Weights of a small sound classifier: held-out accuracy 100%.
Rows from block 3 of a small sound classifier, named by matrix and row number. Rows with one number belong to one neuron. Each number is 500 + 50 x the weight over its row's rms, rounded and kept within 0 to 999. All counts start at 0. Numbers have three digits each. After the name is the row's rms in percent of the matrix's.
After each neuron's rows are labels from the 100 clips, of 14848, where the neuron reaches its highest value: "peak on" is the class under the peak. Only what is clearly more common there than usual is listed. The data: synthesized solo parts of chorales (CocoChorales).
# fc1: MLP up (model.blocks.3.mlp.fc1.weight, 512x128), inputs 0-42
# fc2: MLP down (model.blocks.3.mlp.fc2.weight, 128x512, transposed), outputs 0-42

fc1.17 105:474590462452477517480491493550511471532519457608448511466500549523470401521537417472507490515504498494461481504552522466465569419
fc2.17 094:522493519422501459420452514507566529449571513500465642517471583546562542544358455585534488417504481481450607534458573582488461521
peak on: D4

fc1.194 071:458420465551537521573503547483635552613579474422527491518501542467468471564374500485470376431549481453458447505529409496454551573
fc2.194 076:532543521515502495451504477421413482583538451455514487476412535449551467371454473452532476454547508518467516454452443512504521474
peak on: silence

fc1.157 075:433560413540462472446448550545505561505480555575591577584409416489494428448522475527396455522520448508470502544519401525520440566
fc2.157 073:548463562582584418472478521483408518436549504485441542471585477384538545503462495575433525423460506457494408392526460491489441531
peak on: D#4

fc1.193 144:474450457576438471505515530529589515501578446501534467545544433473514618448424532477458460485440529437431626597537597479523517469
fc2.193 157:329480443463518509529529509557439476508527447574452445429478553563508433506513560495489506571494548397468523493463451513444439527
peak on: A#4

fc1.506 097:492421520572528538464539532485458499493456454546513441523494446528457461453453603512459610564428509561512475422597464433453525406
fc2.506 094:518543520473450507576486470562502499524441445458523474536505497508536490465496495503513480539541466524460500524592535462567430594
peak on: F#4

fc1.33 111:440518395485562532500603493609446537448482529443546420448516459486440531511536485504501489498515469535549502470476466562498583455
fc2.33 103:527579524515524520470522619489481495424447507526503444463452508460576471438443513551512557398499580559410558506552531439410405425
peak on: D4

fc1.413 024:484473507476567480541521523583486499461652577471396426567496554473501538550436447562595516555490410527441480445405493506491475440
fc2.413 021:464497498528458465436472474491516464594430488453477494489530552675465510502501560425381490455532471446456556564572532391477474505
peak on: G#5

fc1.342 007:440483531489499528528523550446495500520443434435444523500576507388525549469494406549518572470485499505444529415425478428522457481
fc2.342 007:527506513496519512425484429554583482502547451478459514515524458574494490524536498396621530549541472402528429517520516449528435485
peak on: G5

fc1.485 086:500540503480500488579424521428592565588565500486479541523458559529552532504502528445566575477472473449443474440454427533565497442
fc2.485 088:556502400544440484513549458536510506484560562501463548465480583458425523611630463382482462456466460492504412526416495523534498512
peak on: C#4; silence

fc1.383 061:457469513520473498471523583497522596481403485526609544555504467461523516397500477551466432574518566464475370583500434537487517544
fc2.383 065:493516571434494614566468481555456459419507518552509504550474494483474491463508582478444525457463548446528548369457493533525458519
peak on: F5

fc1.81 072:546545485550566456481454501449445496478472510522535523493567474440458499508515591502543509441503448457506513535411433399482460457
fc2.81 070:537597522447516515583394451476474535521480456524538499469530473404522531504400420504516555561487602484479520452535465450475476456
peak on: D4

fc1.296 087:384543489548521553448545525519465494600431571521565539500401514578633553494513456467506509522509461465535499615451563537439521401
fc2.296 095:516461503537469563502488484489532560409537510431573443472467460493546409547532555478532549583431458496609556411543486536500440534
peak on: E5

fc1.311 071:467536449512537480418514508477515491527488432470484510620495570382513546469447460515405515439486523459484540574457551477475520591
fc2.311 075:594455540520516499423514560387427506460402541542479417450506469546478468515537544444574578516437510533578501567584521507534463460
peak on: A#4

fc1.496 063:472475553601492534502490521488512472595506505543527486589462434506506593440396558439427553510417504499539529485543491498534431494
fc2.496 060:598556492499464476405444540504521491371538547559470533515572441566430442407537463439541483451551577508479490463391434524507526492
peak on: D#4

fc1.442 085:534537557508490404464579437481506482558507485518463467494564516502437548412379460482564595521531500593484476456521433538529507477
fc2.442 096:530432502505554553445388508567561534492620499540502491489459565465543388482560421526485432424466489393484482474512519473505513539
peak on: C#4

fc1.416 103:475464532459458474506516558537611475461521465500581518371526517547460510576518528473549516488468457527414399600496493469529576465
fc2.416 109:477506543474428479443551437508505416544491520422553462569451476491540546458480459578493561537425519401440551526561513631554477533
peak on: A#3

fc1.423 092:468531495477396463482580504530489515483501427538557520554418419502472581433539476529438500415515534475419555475459535521549490473
fc2.423 086:491497464388557536546482504476487484465590474530500513526495450507517470451465426430564463566492526472516490629553559436486462462
peak on: A#4

fc1.63 117:416513494460556483501535559438534467476509464525498522488539561531489547538523596540416448384439452510442514521448539489599405522
fc2.63 113:504453509467564455494552415450481525603451481467587399515653466514491524425493513544567582469394527447602500550499489474393421517
peak on: A3

fc1.437 051:453498447495508466581354529499490568534374521476549537396443557497437439476460449450496434444439399458527460554502529569455443517
fc2.437 051:461514528662481512403424538461406564442384474544492476583498422504515652478471483477569527498568489536547443520467472509480522527
peak on: D#4; D4

fc1.25 107:486602495639504553471496597480528495539448560557495403428488444432541537601411470561622485533453534558438438464544505437436428551
fc2.25 114:485465527454485483522495535438459496523567645478482527553477483481499360499572638407375522467573544481501396556481536511545392466
peak on: F#4

fc1.105 122:542538494521514495496538614540480473485514523516522516545526453491455519477527470481364533550410452519499506456562397456496426510
fc2.105 113:522437411527435483515631504469511500462436632498517452560444472435442490515444506561519540500531460464546504555442529499518520496
peak on: B3

fc1.261 153:530484502532494380519575571503521614522640476461529483444524553541580474506563486455492495509417545502414477479516520468602481479
fc2.261 159:460436531509562496384514589490426640541544532476580515490485567520495393497519538552427441486543576540514454460469523463514489431
peak on: silence

fc1.269 113:542457395541482489427543554479660496530484527524506416490479458457515549371405450499562458500539385466482586430501507457513482459
fc2.269 116:547550524512496571479513362494552504478431472533479617498459439616474422452528606466561510443525552574505525505559477536500486520
peak on: A#4; B4

fc1.18 102:496449541494503459514495503431464623539484586625437550508505516584479533458459485484544447575439506494437457465494506528493475555
fc2.18 114:528543517509400578528575494491452524476486464507463517436548378449553543535465516473482470512569544387622482620522384462463531518
peak on: D5

fc1.226 133:515514460475559564501540503507524481529515564494493519525448384468465513454585450503442507447480438479522537463531560524481517487
fc2.226 136:491492417531553403463467488461430410561556500473335547554489470495454535584562526576430465554495551529533460579449529531472548524
peak on: silence

fc1.215 132:532450469544580421553556579474454455479506542469440521468576526561463581483489444477529534556413465572467550410539505479522509480
fc2.215 135:539471524625580487523580414559488464427470454435527553417557448443519494507456476530462525539517517474537460458513501495614464436
peak on: silence

fc1.120 057:455463474520546482472457514486448570502506539465513539666469506522531444464372448573531514585364564504510553526448450414443480466
fc2.120 054:535503558480453489518469461519576555593509466521548474394531536537530489588575455520529477516432554477513405511502398486494456539
peak on: F5

fc1.144 115:475562615490434553475473506607403461561459438471420485590503467464576543486512433570538551534534526554482488552545530532566553586
fc2.144 119:587483491430438491485554418488464585457535480523554442488550428446439468478524527514489534424505589471491466550542500501582449441
peak on: B3

fc1.275 117:475529441504476475507546527509462551461594509551430481599488488511546516428469446461500585504490550498422486376454484457551475598
fc2.275 111:485537511551485558603406457592456522569461528549555444430463551556517462500517568634484460506496499533424540495522454502509473412
peak on: A3

fc1.354 077:563534514637508481516540522564516536466524536392549471519566463395534520474517610530462510591494487503419536384495510613508462560
fc2.354 095:475499523473458541462673479481451491493534431486472483465477558479537463464421379523528466419467516498468514513456497501451570465
peak on: A4

fc1.452 140:473534557527520499516466484551520539559545600546545465577449484474602440542515540524512568503386460422475483538427440511504475535
fc2.452 142:427447538537513464496607561555585451463528376572460544486479498563537424517566497571482473455507542486521548385496445511473463509
peak on: F#5

fc1.153 115:522532539507523506543592465481451591430581552441434548483473446439575534449572518450485484431492533426514447579556448498426564503
fc2.153 116:495443589530500578391475563532402459498510457442510408396522532489544426555540489516515452439479429582547523423455561454531391570
peak on: A#3

fc1.285 033:588531535468469511515460553476483500538503569565502488496508512509445540494633444484523457430564529581441485514509507487508516449
fc2.285 034:500564368534498499488557527586515480507429497539462517474574341513508488519561517425461496495500540592584452531522473476468497426
peak on: D#5

fc1.312 043:553559388469534491452540495556439535506523472436501555459443451534467442517465529511432527559490538428501559487521508429504514509
fc2.312 038:488479495544492505546473516429523491458431371546509473377567495593532484449571469538524571475537485491544532535420496484511564518
peak on: A#4

fc1.233 049:502525474434527459471484549408560429558453419509498418500466488492494475499528467567454436464565530515447623489508536534480463474
fc2.233 043:493423554420521471421463571538479397434554505516529469440518437487371532489509539530471487538455554505579484490567581469471563487
peak on: B4

fc1.35 144:471501602546519427610430574448538531617511582540514497497404645424508536530446511439456548474577467558524495542442530513516589567
fc2.35 133:552451375448537505491539458510457548572508493519470420515531469438520538476585506462480433495447483463501475455551477433536505536
peak on: D4

fc1.268 052:509500463587457505480393468477486521472525524514514460505554488525526496486599510430493514540467515462457467597462510490623511434
fc2.268 056:508475511459523539517428432515517473535454454448473519551508522413510538471564541542471535423536602479643450520514506474536570554
peak on: C#4

fc1.469 073:453479480590440464577513492526531493483462576575450567528547446496528493482518577467406533557452553563507513449561493534447423475
fc2.469 069:514447515458489465586461548554559492563468450426522463456420544522520464483469478438608585472477470500468535565559450481510549489
peak on: E5

fc1.54 111:477609512516594503475591533464461453472551519488439618563429515534602471597446531522533513502519542529506590561472459497415505412
fc2.54 109:509531613420506510471427516469549509427579549469448545421441460484537551545451549529429557487365488545499600520527565440467547544
peak on: D4

fc1.67 115:538478467514593548516471505511609446469555507493468515467511557490501549500498522381473475534422468424591512342539491525534571430
fc2.67 109:458531539562542447391487371413458548569433505490550519517514408524536508407584467581542534492500484572488536535508531543548489522
peak on: F4

fc1.289 113:513467542518554500542420521498543444473438531451423554581388475608501451468471421641393486517515484526417579598491543466458433435
fc2.289 098:459488504521510495456586553591518503505494558529470439467464489463475523440625555494550444403380570441639494484606494514465603479
peak on: C#4

fc1.235 101:523515580537492464554592536399461573476504559523499550457510584480477455500442520472408454514449552489502472574402475500527502519
fc2.235 103:455474523534415483491598536505497475540455510484473482493563459428435558466512500530524601375443516513547559427594492562501512506
peak on: A3

fc1.483 145:424424403530525476556460511488537503513397565502464420448480507513470509508453474486489530502468507528445501503498515435515578482
fc2.483 130:500506536537490414556490563482434594557430465400557505527502465469488543522536519587460427447505565512476500458434484598479471550
peak on: E4

fc1.461 121:530469460519529536490520592418506568471444559602551538459553454489575596516432448575524553464407527461497537598484419539528468444
fc2.461 132:532565458484443610529531498677580551503481528529450558613503483478464502507410496563477526485459538593519431461500542526540511485
peak on: D5

fc1.199 055:453436512534537546500621514479485530524507443504491579427575530468523629442498562508432496405484515499581524492487498473577481462
fc2.199 057:499462539534487496525552501401519549531445526535604424454601436523416405488492513555549540518342484504492493554513449463496455519
peak on: A3

fc1.391 111:568449455544537582522528532390522511511475494490502486496481507429494478513602484535437523538389446527586508447499444471485488412
fc2.391 104:548472491459452578527519523436529484583519445490477607522527419491517513479472491479536567461487472519585463482491482545522512435
peak on: D5

fc1.369 058:518586503485526503546467507543518476414387461503461541551395438513543528567543467462424520521430478480448448482566480581431463557
fc2.369 053:485471527567482471452505473508507505532497506472537559528529587471549459523581420554508503436512525495562463524515440602498451562
peak on: D#4

fc1.161 091:534451510550525503545536482518548538549475479513559447468425541550529460523511517545609472578518413530429503474478523413498426399
fc2.161 098:547511557453447535508483552573455406497531506501531501479492549536534445456570470529479655477545491482491561617489585551423481454
peak on: G5

fc1.132 082:480425568520513429575514490562510440443536532527520493490498531553511570502434555373515578546453601549520494505481471523511481471
fc2.132 078:575415490523423566448496475541496558529506474540437542524573389458463455484491509458441568448504508484577602533533518482499587544
peak on: D4

fc1.303 015:514463535483505564495432491507556506471435431474466556549438551474522514460510543515544498465499568569536443421538512468451522534
fc2.303 013:580536513431474556470415508563473530429452467559521516476432416557516520482521474476493558591488516596464487534429463490599537387
peak on: D#4

fc1.134 051:544537579433573448405420495466509535563589419491386512501538547505542466523508486450466426486451419395535510476512523606513484522
fc2.134 051:507456400542363413479542525411451401487458434479475517499473536513499595492469518530428413421601476447532521528502475487597486514
peak on: E4

fc1.428 083:461632495476582494521423504543467525567449612440522565526413585444481467431509482502532498538424611456490502526468455383457557452
fc2.428 085:467487474526528500486508471480556474466463438433446573556562552612484385637541413528433480536558398491513511417500462537482460508
peak on: F#5

fc1.313 070:615476401613510507537538518506523527521513522494532558528485444523564473428425500510554537443499541443506540559486524516500499490
fc2.313 069:425541448453447581502501563516413463424407483553483500475491494488525554457431612504541537508530445433551518508427559459475472586
peak on: silence