Rows from block 3 of a small sound classifier, named by matrix and row number. Rows with one number belong to one neuron. Each number is 500 + 40 x the weight over its row's rms, rounded and kept within 0 to 999. All counts start at 0. Numbers have three digits each.
After each neuron's rows are labels from the 100 clips, of 14848, where the neuron reaches its highest value: "lies over" is the class under the peak. Only what is clearly more common there than usual is listed. The data: synthesized solo parts of chorales (CocoChorales). In brackets: how many of the 100, against the usual share in percent.
# fc1: MLP up (model.blocks.3.mlp.fc1.weight, 512x128), inputs 86-127
# fc2: MLP down (model.blocks.3.mlp.fc2.weight, 128x512, transposed), outputs 86-127

fc1.76:568528554489484533536494529422509531627476490502480451407552478446520490581525497502491499490507394514459510472516492488483526
fc2.76:506516476509483427538503556498450537494507457466455486511555543556483562513527470521485453486513516517478528494450426485435517
lies over: silence (99 vs 12.5)

fc1.239:493492457531482553476474538514534535467555488463431487445505528556505498578495539424523505553473423525506468467462503493530547
fc2.239:564514551464530498534474512559513554498493451496474513530459509503478462522454453617446502498446505441525522451483449482431484
lies over: B3 (28 vs 2.9)

fc1.483:514463507482497607540526505504542488475641521537595444494562442459509465491534521441572527510485478449542499449520476536493531
fc2.483:509525514430587520515402510488462491509452452542468535544459543511507467435515460551478544510516499505440483453551491368504471
lies over: E4 (29 vs 3)

fc1.285:536591457463496505504462475491538476461502567503517514565512491499570511507445603442442499514441509478462459412557526450426476
fc2.285:555495491530404563509524442544533500531486529450511466519460501443499525544496462522513453430541473515573492513512479480535430
lies over: D#5 (30 vs 3.2)

fc1.157:500470526513487466443513462550442512460518545464520525467471476469530421503502552546523513504435412502509518527470541536502578
fc2.157:498483523508451574510536536491544545547426466469520513519530414555482554498493517492439541480570483572522544459572545493476499
lies over: D#4 (27 vs 4)

fc1.233:480489541530494485467554474576413446480543530525445488552493451515460485462531482434451475549525531487513501522452499534493552
fc2.233:527493531541510479488458460460492456538583484470462506474520522460442557530453556477476474505488459530441518480467517444540500
lies over: B4 (33 vs 3.7)

fc1.452:485505476492491519506473542433568526501563473493508485479539506405467522412496517432427541483532435516517469531523527584468451
fc2.452:500532476503484450488529473610572502471450518536461472503445490594514496489462470542571525513509527474522515438528518557580474
lies over: F#5 (32 vs 2.7)

fc1.59:500461541504506557513387524520512496479522481500469484419519444511530546496530459480450487506482430531467466467526548437432559
fc2.59:456511519475460510535524524455570542583462420454474486470431562570484456434514465505447501527488516474459456544448476470542510
lies over: silence (95 vs 12.5)

fc1.461:509480467418547533435525489520505559498529487432443508491444452507558494482495498529516548527504566495487541530462525509415449
fc2.461:467480478527438521481522452468523392501535525520514471526481581479491517569517488530496470469502538524421487539557535544516481
lies over: D5 (31 vs 3)

fc1.70:455546513517442539458542622486468546476497493479589519414566480488508439499554520546528528539511447477496539493509522491493507
fc2.70:530506456460540528522508526489548519510494456490493472521477591508563457479452497474524421578535461455489467479472479560440509
lies over: silence (63 vs 12.5)

fc1.275:620474502467497491466426485502495491510520532487545585514480507495562546581538517446514465483499502497502460431454428468516472
fc2.275:493469480526506442568540508417465485420480565479490427481473543495495508465549409447428576496505473553496504483477509472524490
lies over: A3 (38 vs 2.5)

fc1.473:479482596577520482492527469522459491500448540548510569473545547498517542602481495476569536482415522469450445515547514510549588
fc2.473:490477506538494483532570491526471468454503433524559477560528455482436594479463487514504490470403478560545532519454458502483489
lies over: D#4 (27 vs 4)

fc1.105:516477500492493411498516523472480610454569510491477530517507553474516442520468495420434478547498454538557464528471513517454467
fc2.105:526537515524556473473495503403519536489519516489539524509530534485514517481573500613553512507483524585515499460463418494536494
lies over: B3 (25 vs 2.9)

fc1.63:457463510471456529480532522498523564523450540524548463526540501497500532515501553532542579539543558599464446493531484497529502
fc2.63:524425481472485477573537510478535556507537501437522570480535532544510492527465446438476514487489511468431503528513461473496524
lies over: A3 (27 vs 2.5)

fc1.2:483517439529489503514508552550447463509562527504487512494489454515470470486523489404520580454519478531536401412573495452486495
fc2.2:462479471550530545472491575546500427530549502473498474480492481501467511513455548531462518521457537471607598507474452452480462
lies over: C#4 (52 vs 3.9); silence (31 vs 12.5)

fc1.311:517504542547552494478528486562459467414497484540484473516484418503485501389500456537569528506530458496475480459517428504545515
fc2.311:502468454451517557515507495436486471513557464512540506505540541590467548547474474508505500461550452434474449476486554424473463
lies over: A#4 (50 vs 4.3)

fc1.35:478509510496533532415517543465539549519538520485511483504408449508541456466453458448480490529501455516516468514487527512471469
fc2.35:474535547544458474498496524531467504578495486520466452520477477485606537540522579490515525466456545514537445504449548449519461
lies over: D4 (30 vs 4.4)

fc1.81:522482481454523508554502463490451588511504480455434475472494524517546470489549577506529522459480485549506512406508459486506505
fc2.81:550542473499476486503479472531491568451576498509567498410426532566433512499545419551465474501503469512511554522474561548493513
lies over: D4 (30 vs 4.4)

fc1.103:528469545496558590446500441445447468461582523513523494511483515483538478523495525501466533569481524468550467483507461547498454
fc2.103:556512470561521552563505576484518491423472467535474568516478472560545476501525536420518499506519545499431424503521515550541587
lies over: silence (99 vs 12.5)

fc1.18:497573460466527461519438523505480536483536441460507477511428537491539467494491474512558599510520465509550490487446440490478464
fc2.18:532454490552509539477508546513514494450507512507515482476534479488548465526448446516499502554490602581444507392495407573530560
lies over: D5 (41 vs 3)

fc1.193:515486485543468485551468491517497492532503481486479464490448460503450551553444535509480504468488505475473554547611479522491439
fc2.193:427493484525542481549504573421491568552445535496521473505509525422562534509494468478516507497518536508507555567532542486528484
lies over: A#4 (31 vs 4.3)

fc1.416:464418471485516502509457464534509605582506489485601595556493510503500495457479524481456436464581496501518498534533486550492534
fc2.416:449573537506497550568544513555459512522435539473590469517438442556513488474471547507516502529446553536428523531560489508459478
lies over: A#3 (31 vs 2.9)

fc1.144:490529519430579491435439481477491462472428457564523533502451513480479482444542512491539564495493503520493470547467481519414457
fc2.144:483517530529435477517518507520448462448508485475448478497530446509525535588441441426498457483541497456476511562529572516600532
lies over: B3 (25 vs 2.9)

fc1.94:531543480524503525567563477508464554457508491493517537553401442533494521554526437498570447519511512498509492524529583539530432
fc2.94:461495438486447479511466488522554453460477529494456545479475428467483504532477533487490589510477453464502561545515529503459596
lies over: silence (75 vs 12.5)

fc1.428:550527519490492475520454541435489542440451502520540505467470519461473560484469491528456435594541456493512482505522527538473421
fc2.428:498534488503493490441429428509480465544530531524440511463499533488481527580522494473520524525453587500470552499511606473466533
lies over: F#5 (63 vs 2.7)

fc1.134:573536479565512503491491511538463454488568532479543443504477532503544460495530433524494546463564515490519466467494495518497491
fc2.134:508484503532497562495479524449466456512490513500471527545521535541492477469496522493489541474502533540560546494547422445465507
lies over: E4 (33 vs 3)

fc1.33:432542522474505472451496530529499570460499494520512591469444436522560507484517507527428458464475504522498528445438462522508475
fc2.33:585501544538508528517512500472521480461520486489554498520479395490519475470485416470462461559491520493468482519500507461567529
lies over: D4 (25 vs 4.4)

fc1.54:457486549549527471479484503398475530471529571461498501518505500411511488450505457441509498441516451455464493539486525457518467
fc2.54:526559508511444513499461455499539471519420501518451551455582500562458444505451603460504536533444458471494498523510510531462519
lies over: D4 (25 vs 4.4)

fc1.423:399526535575471534504568483505515461473493495559470497556526437568504467470469460497484456542482492635570513525564515475464468
fc2.423:575506516463479485452490484429501481477440452483531523462565475480503541489493487430514467512510474524461465554487503476592513
lies over: A#4 (30 vs 4.3)

fc1.312:532615477505520407447571481502418519479426540560526498463505520535505478495425473429477546532516464483552542508447472594496509
fc2.312:534419492543508540475478539452497496536505478489482499490528520468494494506489528532460417517431579584463474438521513437513532
lies over: A#4 (30 vs 4.3)

fc1.442:460494424563467464517546437509400492539553458503542486505491527514484512506463503503463506517548474547491466554480518548491500
fc2.442:536496488484518539474425475549515466502469477480492466548472528478463524466521510532515470512498570477502570431553473582553504
lies over: C#4 (34 vs 3.9)

fc1.235:477456498448489511460471486496474499467546495604571482538527505473439468506506488564472519514545563479526510513543521546543492
fc2.235:520471506508522488548557515487557560529504488477475542549460520555450440396501489545487578426413494518442544545456519417485530
lies over: A3 (32 vs 2.5)

fc1.152:536530488462482511481513513416528478531485499523484498553537476538471473522568525514475502551512414547515538472468514513466580
fc2.152:551482507515510439545498536521493512461535447448512424521527438514516562501520357495411512437490472459476459502556453530521479
lies over: silence (100 vs 12.5)

fc1.496:457532460509487465511531484528508488528485482468486472462538458491524557531460461504471475495451538588551483495395463445534484
fc2.496:469457413549475514477533515582483487477518541550523511509424541483527470493446460528427489547601563469502492516538534524533451
lies over: D#4 (35 vs 4)

fc1.268:462544471464553530533489570477447544513541544489497483485573478476585431532473501540501568471516549434414480518458467511494501
fc2.268:561577529516566467505460589514495457487474462485471434450499484477452523423500597569470533501462458465546460436468471440464519
lies over: C#4 (29 vs 3.9)

fc1.485:436506461546492541459500541538470457526535497487535496524514482489427483518544472442474429472512458492634448469519487547485410
fc2.485:505458511563531505436432520569484448536481475480490533502445548498475543496473486488479578494467506494556552548546541481460473
lies over: C#4 (39 vs 3.9); silence (33 vs 12.5)

fc1.437:506454568523514511502521542463510498502566534469555513547535479502507450469518516470494555509572479514495567497473460542493483
fc2.437:469514521492481541589553493550511510479493479508509506487471442485522453506439539500477489382511493585506539503493542482480483
lies over: D#4 (37 vs 4); D4 (31 vs 4.4)

fc1.391:576581427562448453545528512543530525545498501494420462512460460476497505465422518518519496496518562470520518538440492558538482
fc2.391:438480490466445543375498509383494475474518587487555577512565467531471518517478452489485586524521476447496446539493532435524534
lies over: D5 (34 vs 3)

fc1.469:481520514557472474449527544550500542506495521564512414515532500461474495543464467465553458430486431548526463455526478537492523
fc2.469:460464491501576542496438407511573473502492466505576507496501508514501520424507482514527510487524492437641427553550536560506457
lies over: E5 (35 vs 2.9)

fc1.296:450563500524513531520435513501548487543487413499486479470534513462479467491545487510442522531473501477480536531534423502417497
fc2.296:406526501565426428507437533515493506490505508531524568556557492499494525510450493518498517526536490462462438488527519439462471
lies over: E5 (52 vs 2.9)

fc1.67:516460482444427566482510527506556530562558480476518549529453471513547517501487509551492540511482394495494480510426552496468522
fc2.67:437445577460416476423495506514572526502408438501498522434454542477509461460519436497486527556512533502461506511530500476479505
lies over: F4 (26 vs 3.3)

fc1.153:492501539517453484466470501431461523477501606484515455566553505514572494464458484529511503512580521446513482439499487452451541
fc2.153:535520524473542571489508455475514456457488502531538485537555478506572492450486491501491424447466504496513428516530458498540443
lies over: A#3 (36 vs 2.9)

fc1.41:481548512543493485477500448566475400485511547553564511531481473474531470518415546496495518537508522536466531493537504536391485
fc2.41:554516511594522514463562501423505552529495435473518452452513455504480431578538525494426444411478464560543468492507503478477603
lies over: silence (100 vs 12.5)

fc1.443:454547510588558556466566426570571507560497511491496472541533544469559481429522432478483435529504460474476498463455485523489486
fc2.443:545503509476488533465455469483504468501443511483489449539371509548554433586505511482506531469528473481464563490546470494537503
lies over: D#4 (33 vs 4)

fc1.199:475405542488449540499487539502484592534489470565496497573491505493428542476506545485431525529497450549517465501488556561491521
fc2.199:492480484448478565577494447431571573486462486470575569485513449502531457477513446542521502474480519474392482537569501445529518
lies over: A3 (27 vs 2.5)

fc1.170:523414537495479535518527518513498473514516449444535470544547508465518485493565497441471442560481461466516459542487535576424597
fc2.170:452510517478481475515513507498474501483492482510560511511456448495521424557472526535476503458540448516402534506571513494542545
lies over: D#4 (41 vs 4)

fc1.269:553528539437532502486479478475508512542515472498479524533540438465470525516526514504521485559401497516520496489458517521524443
fc2.269:486523492460521487480546575400508496504431527482508485505498498499472481460499473513545500569503417485471501510522556540471544
lies over: A#4 (34 vs 4.3); B4 (26 vs 3.7)

fc1.289:502502527473514486517518467428514485467439507484450446510555460469494518535475478537488569492559524482459485482521473528578489
fc2.289:522537488572499469499419477528528523538573499538508526485487433529480546509456457570527483508480504518452465494514499534471459
lies over: C#4 (34 vs 3.9)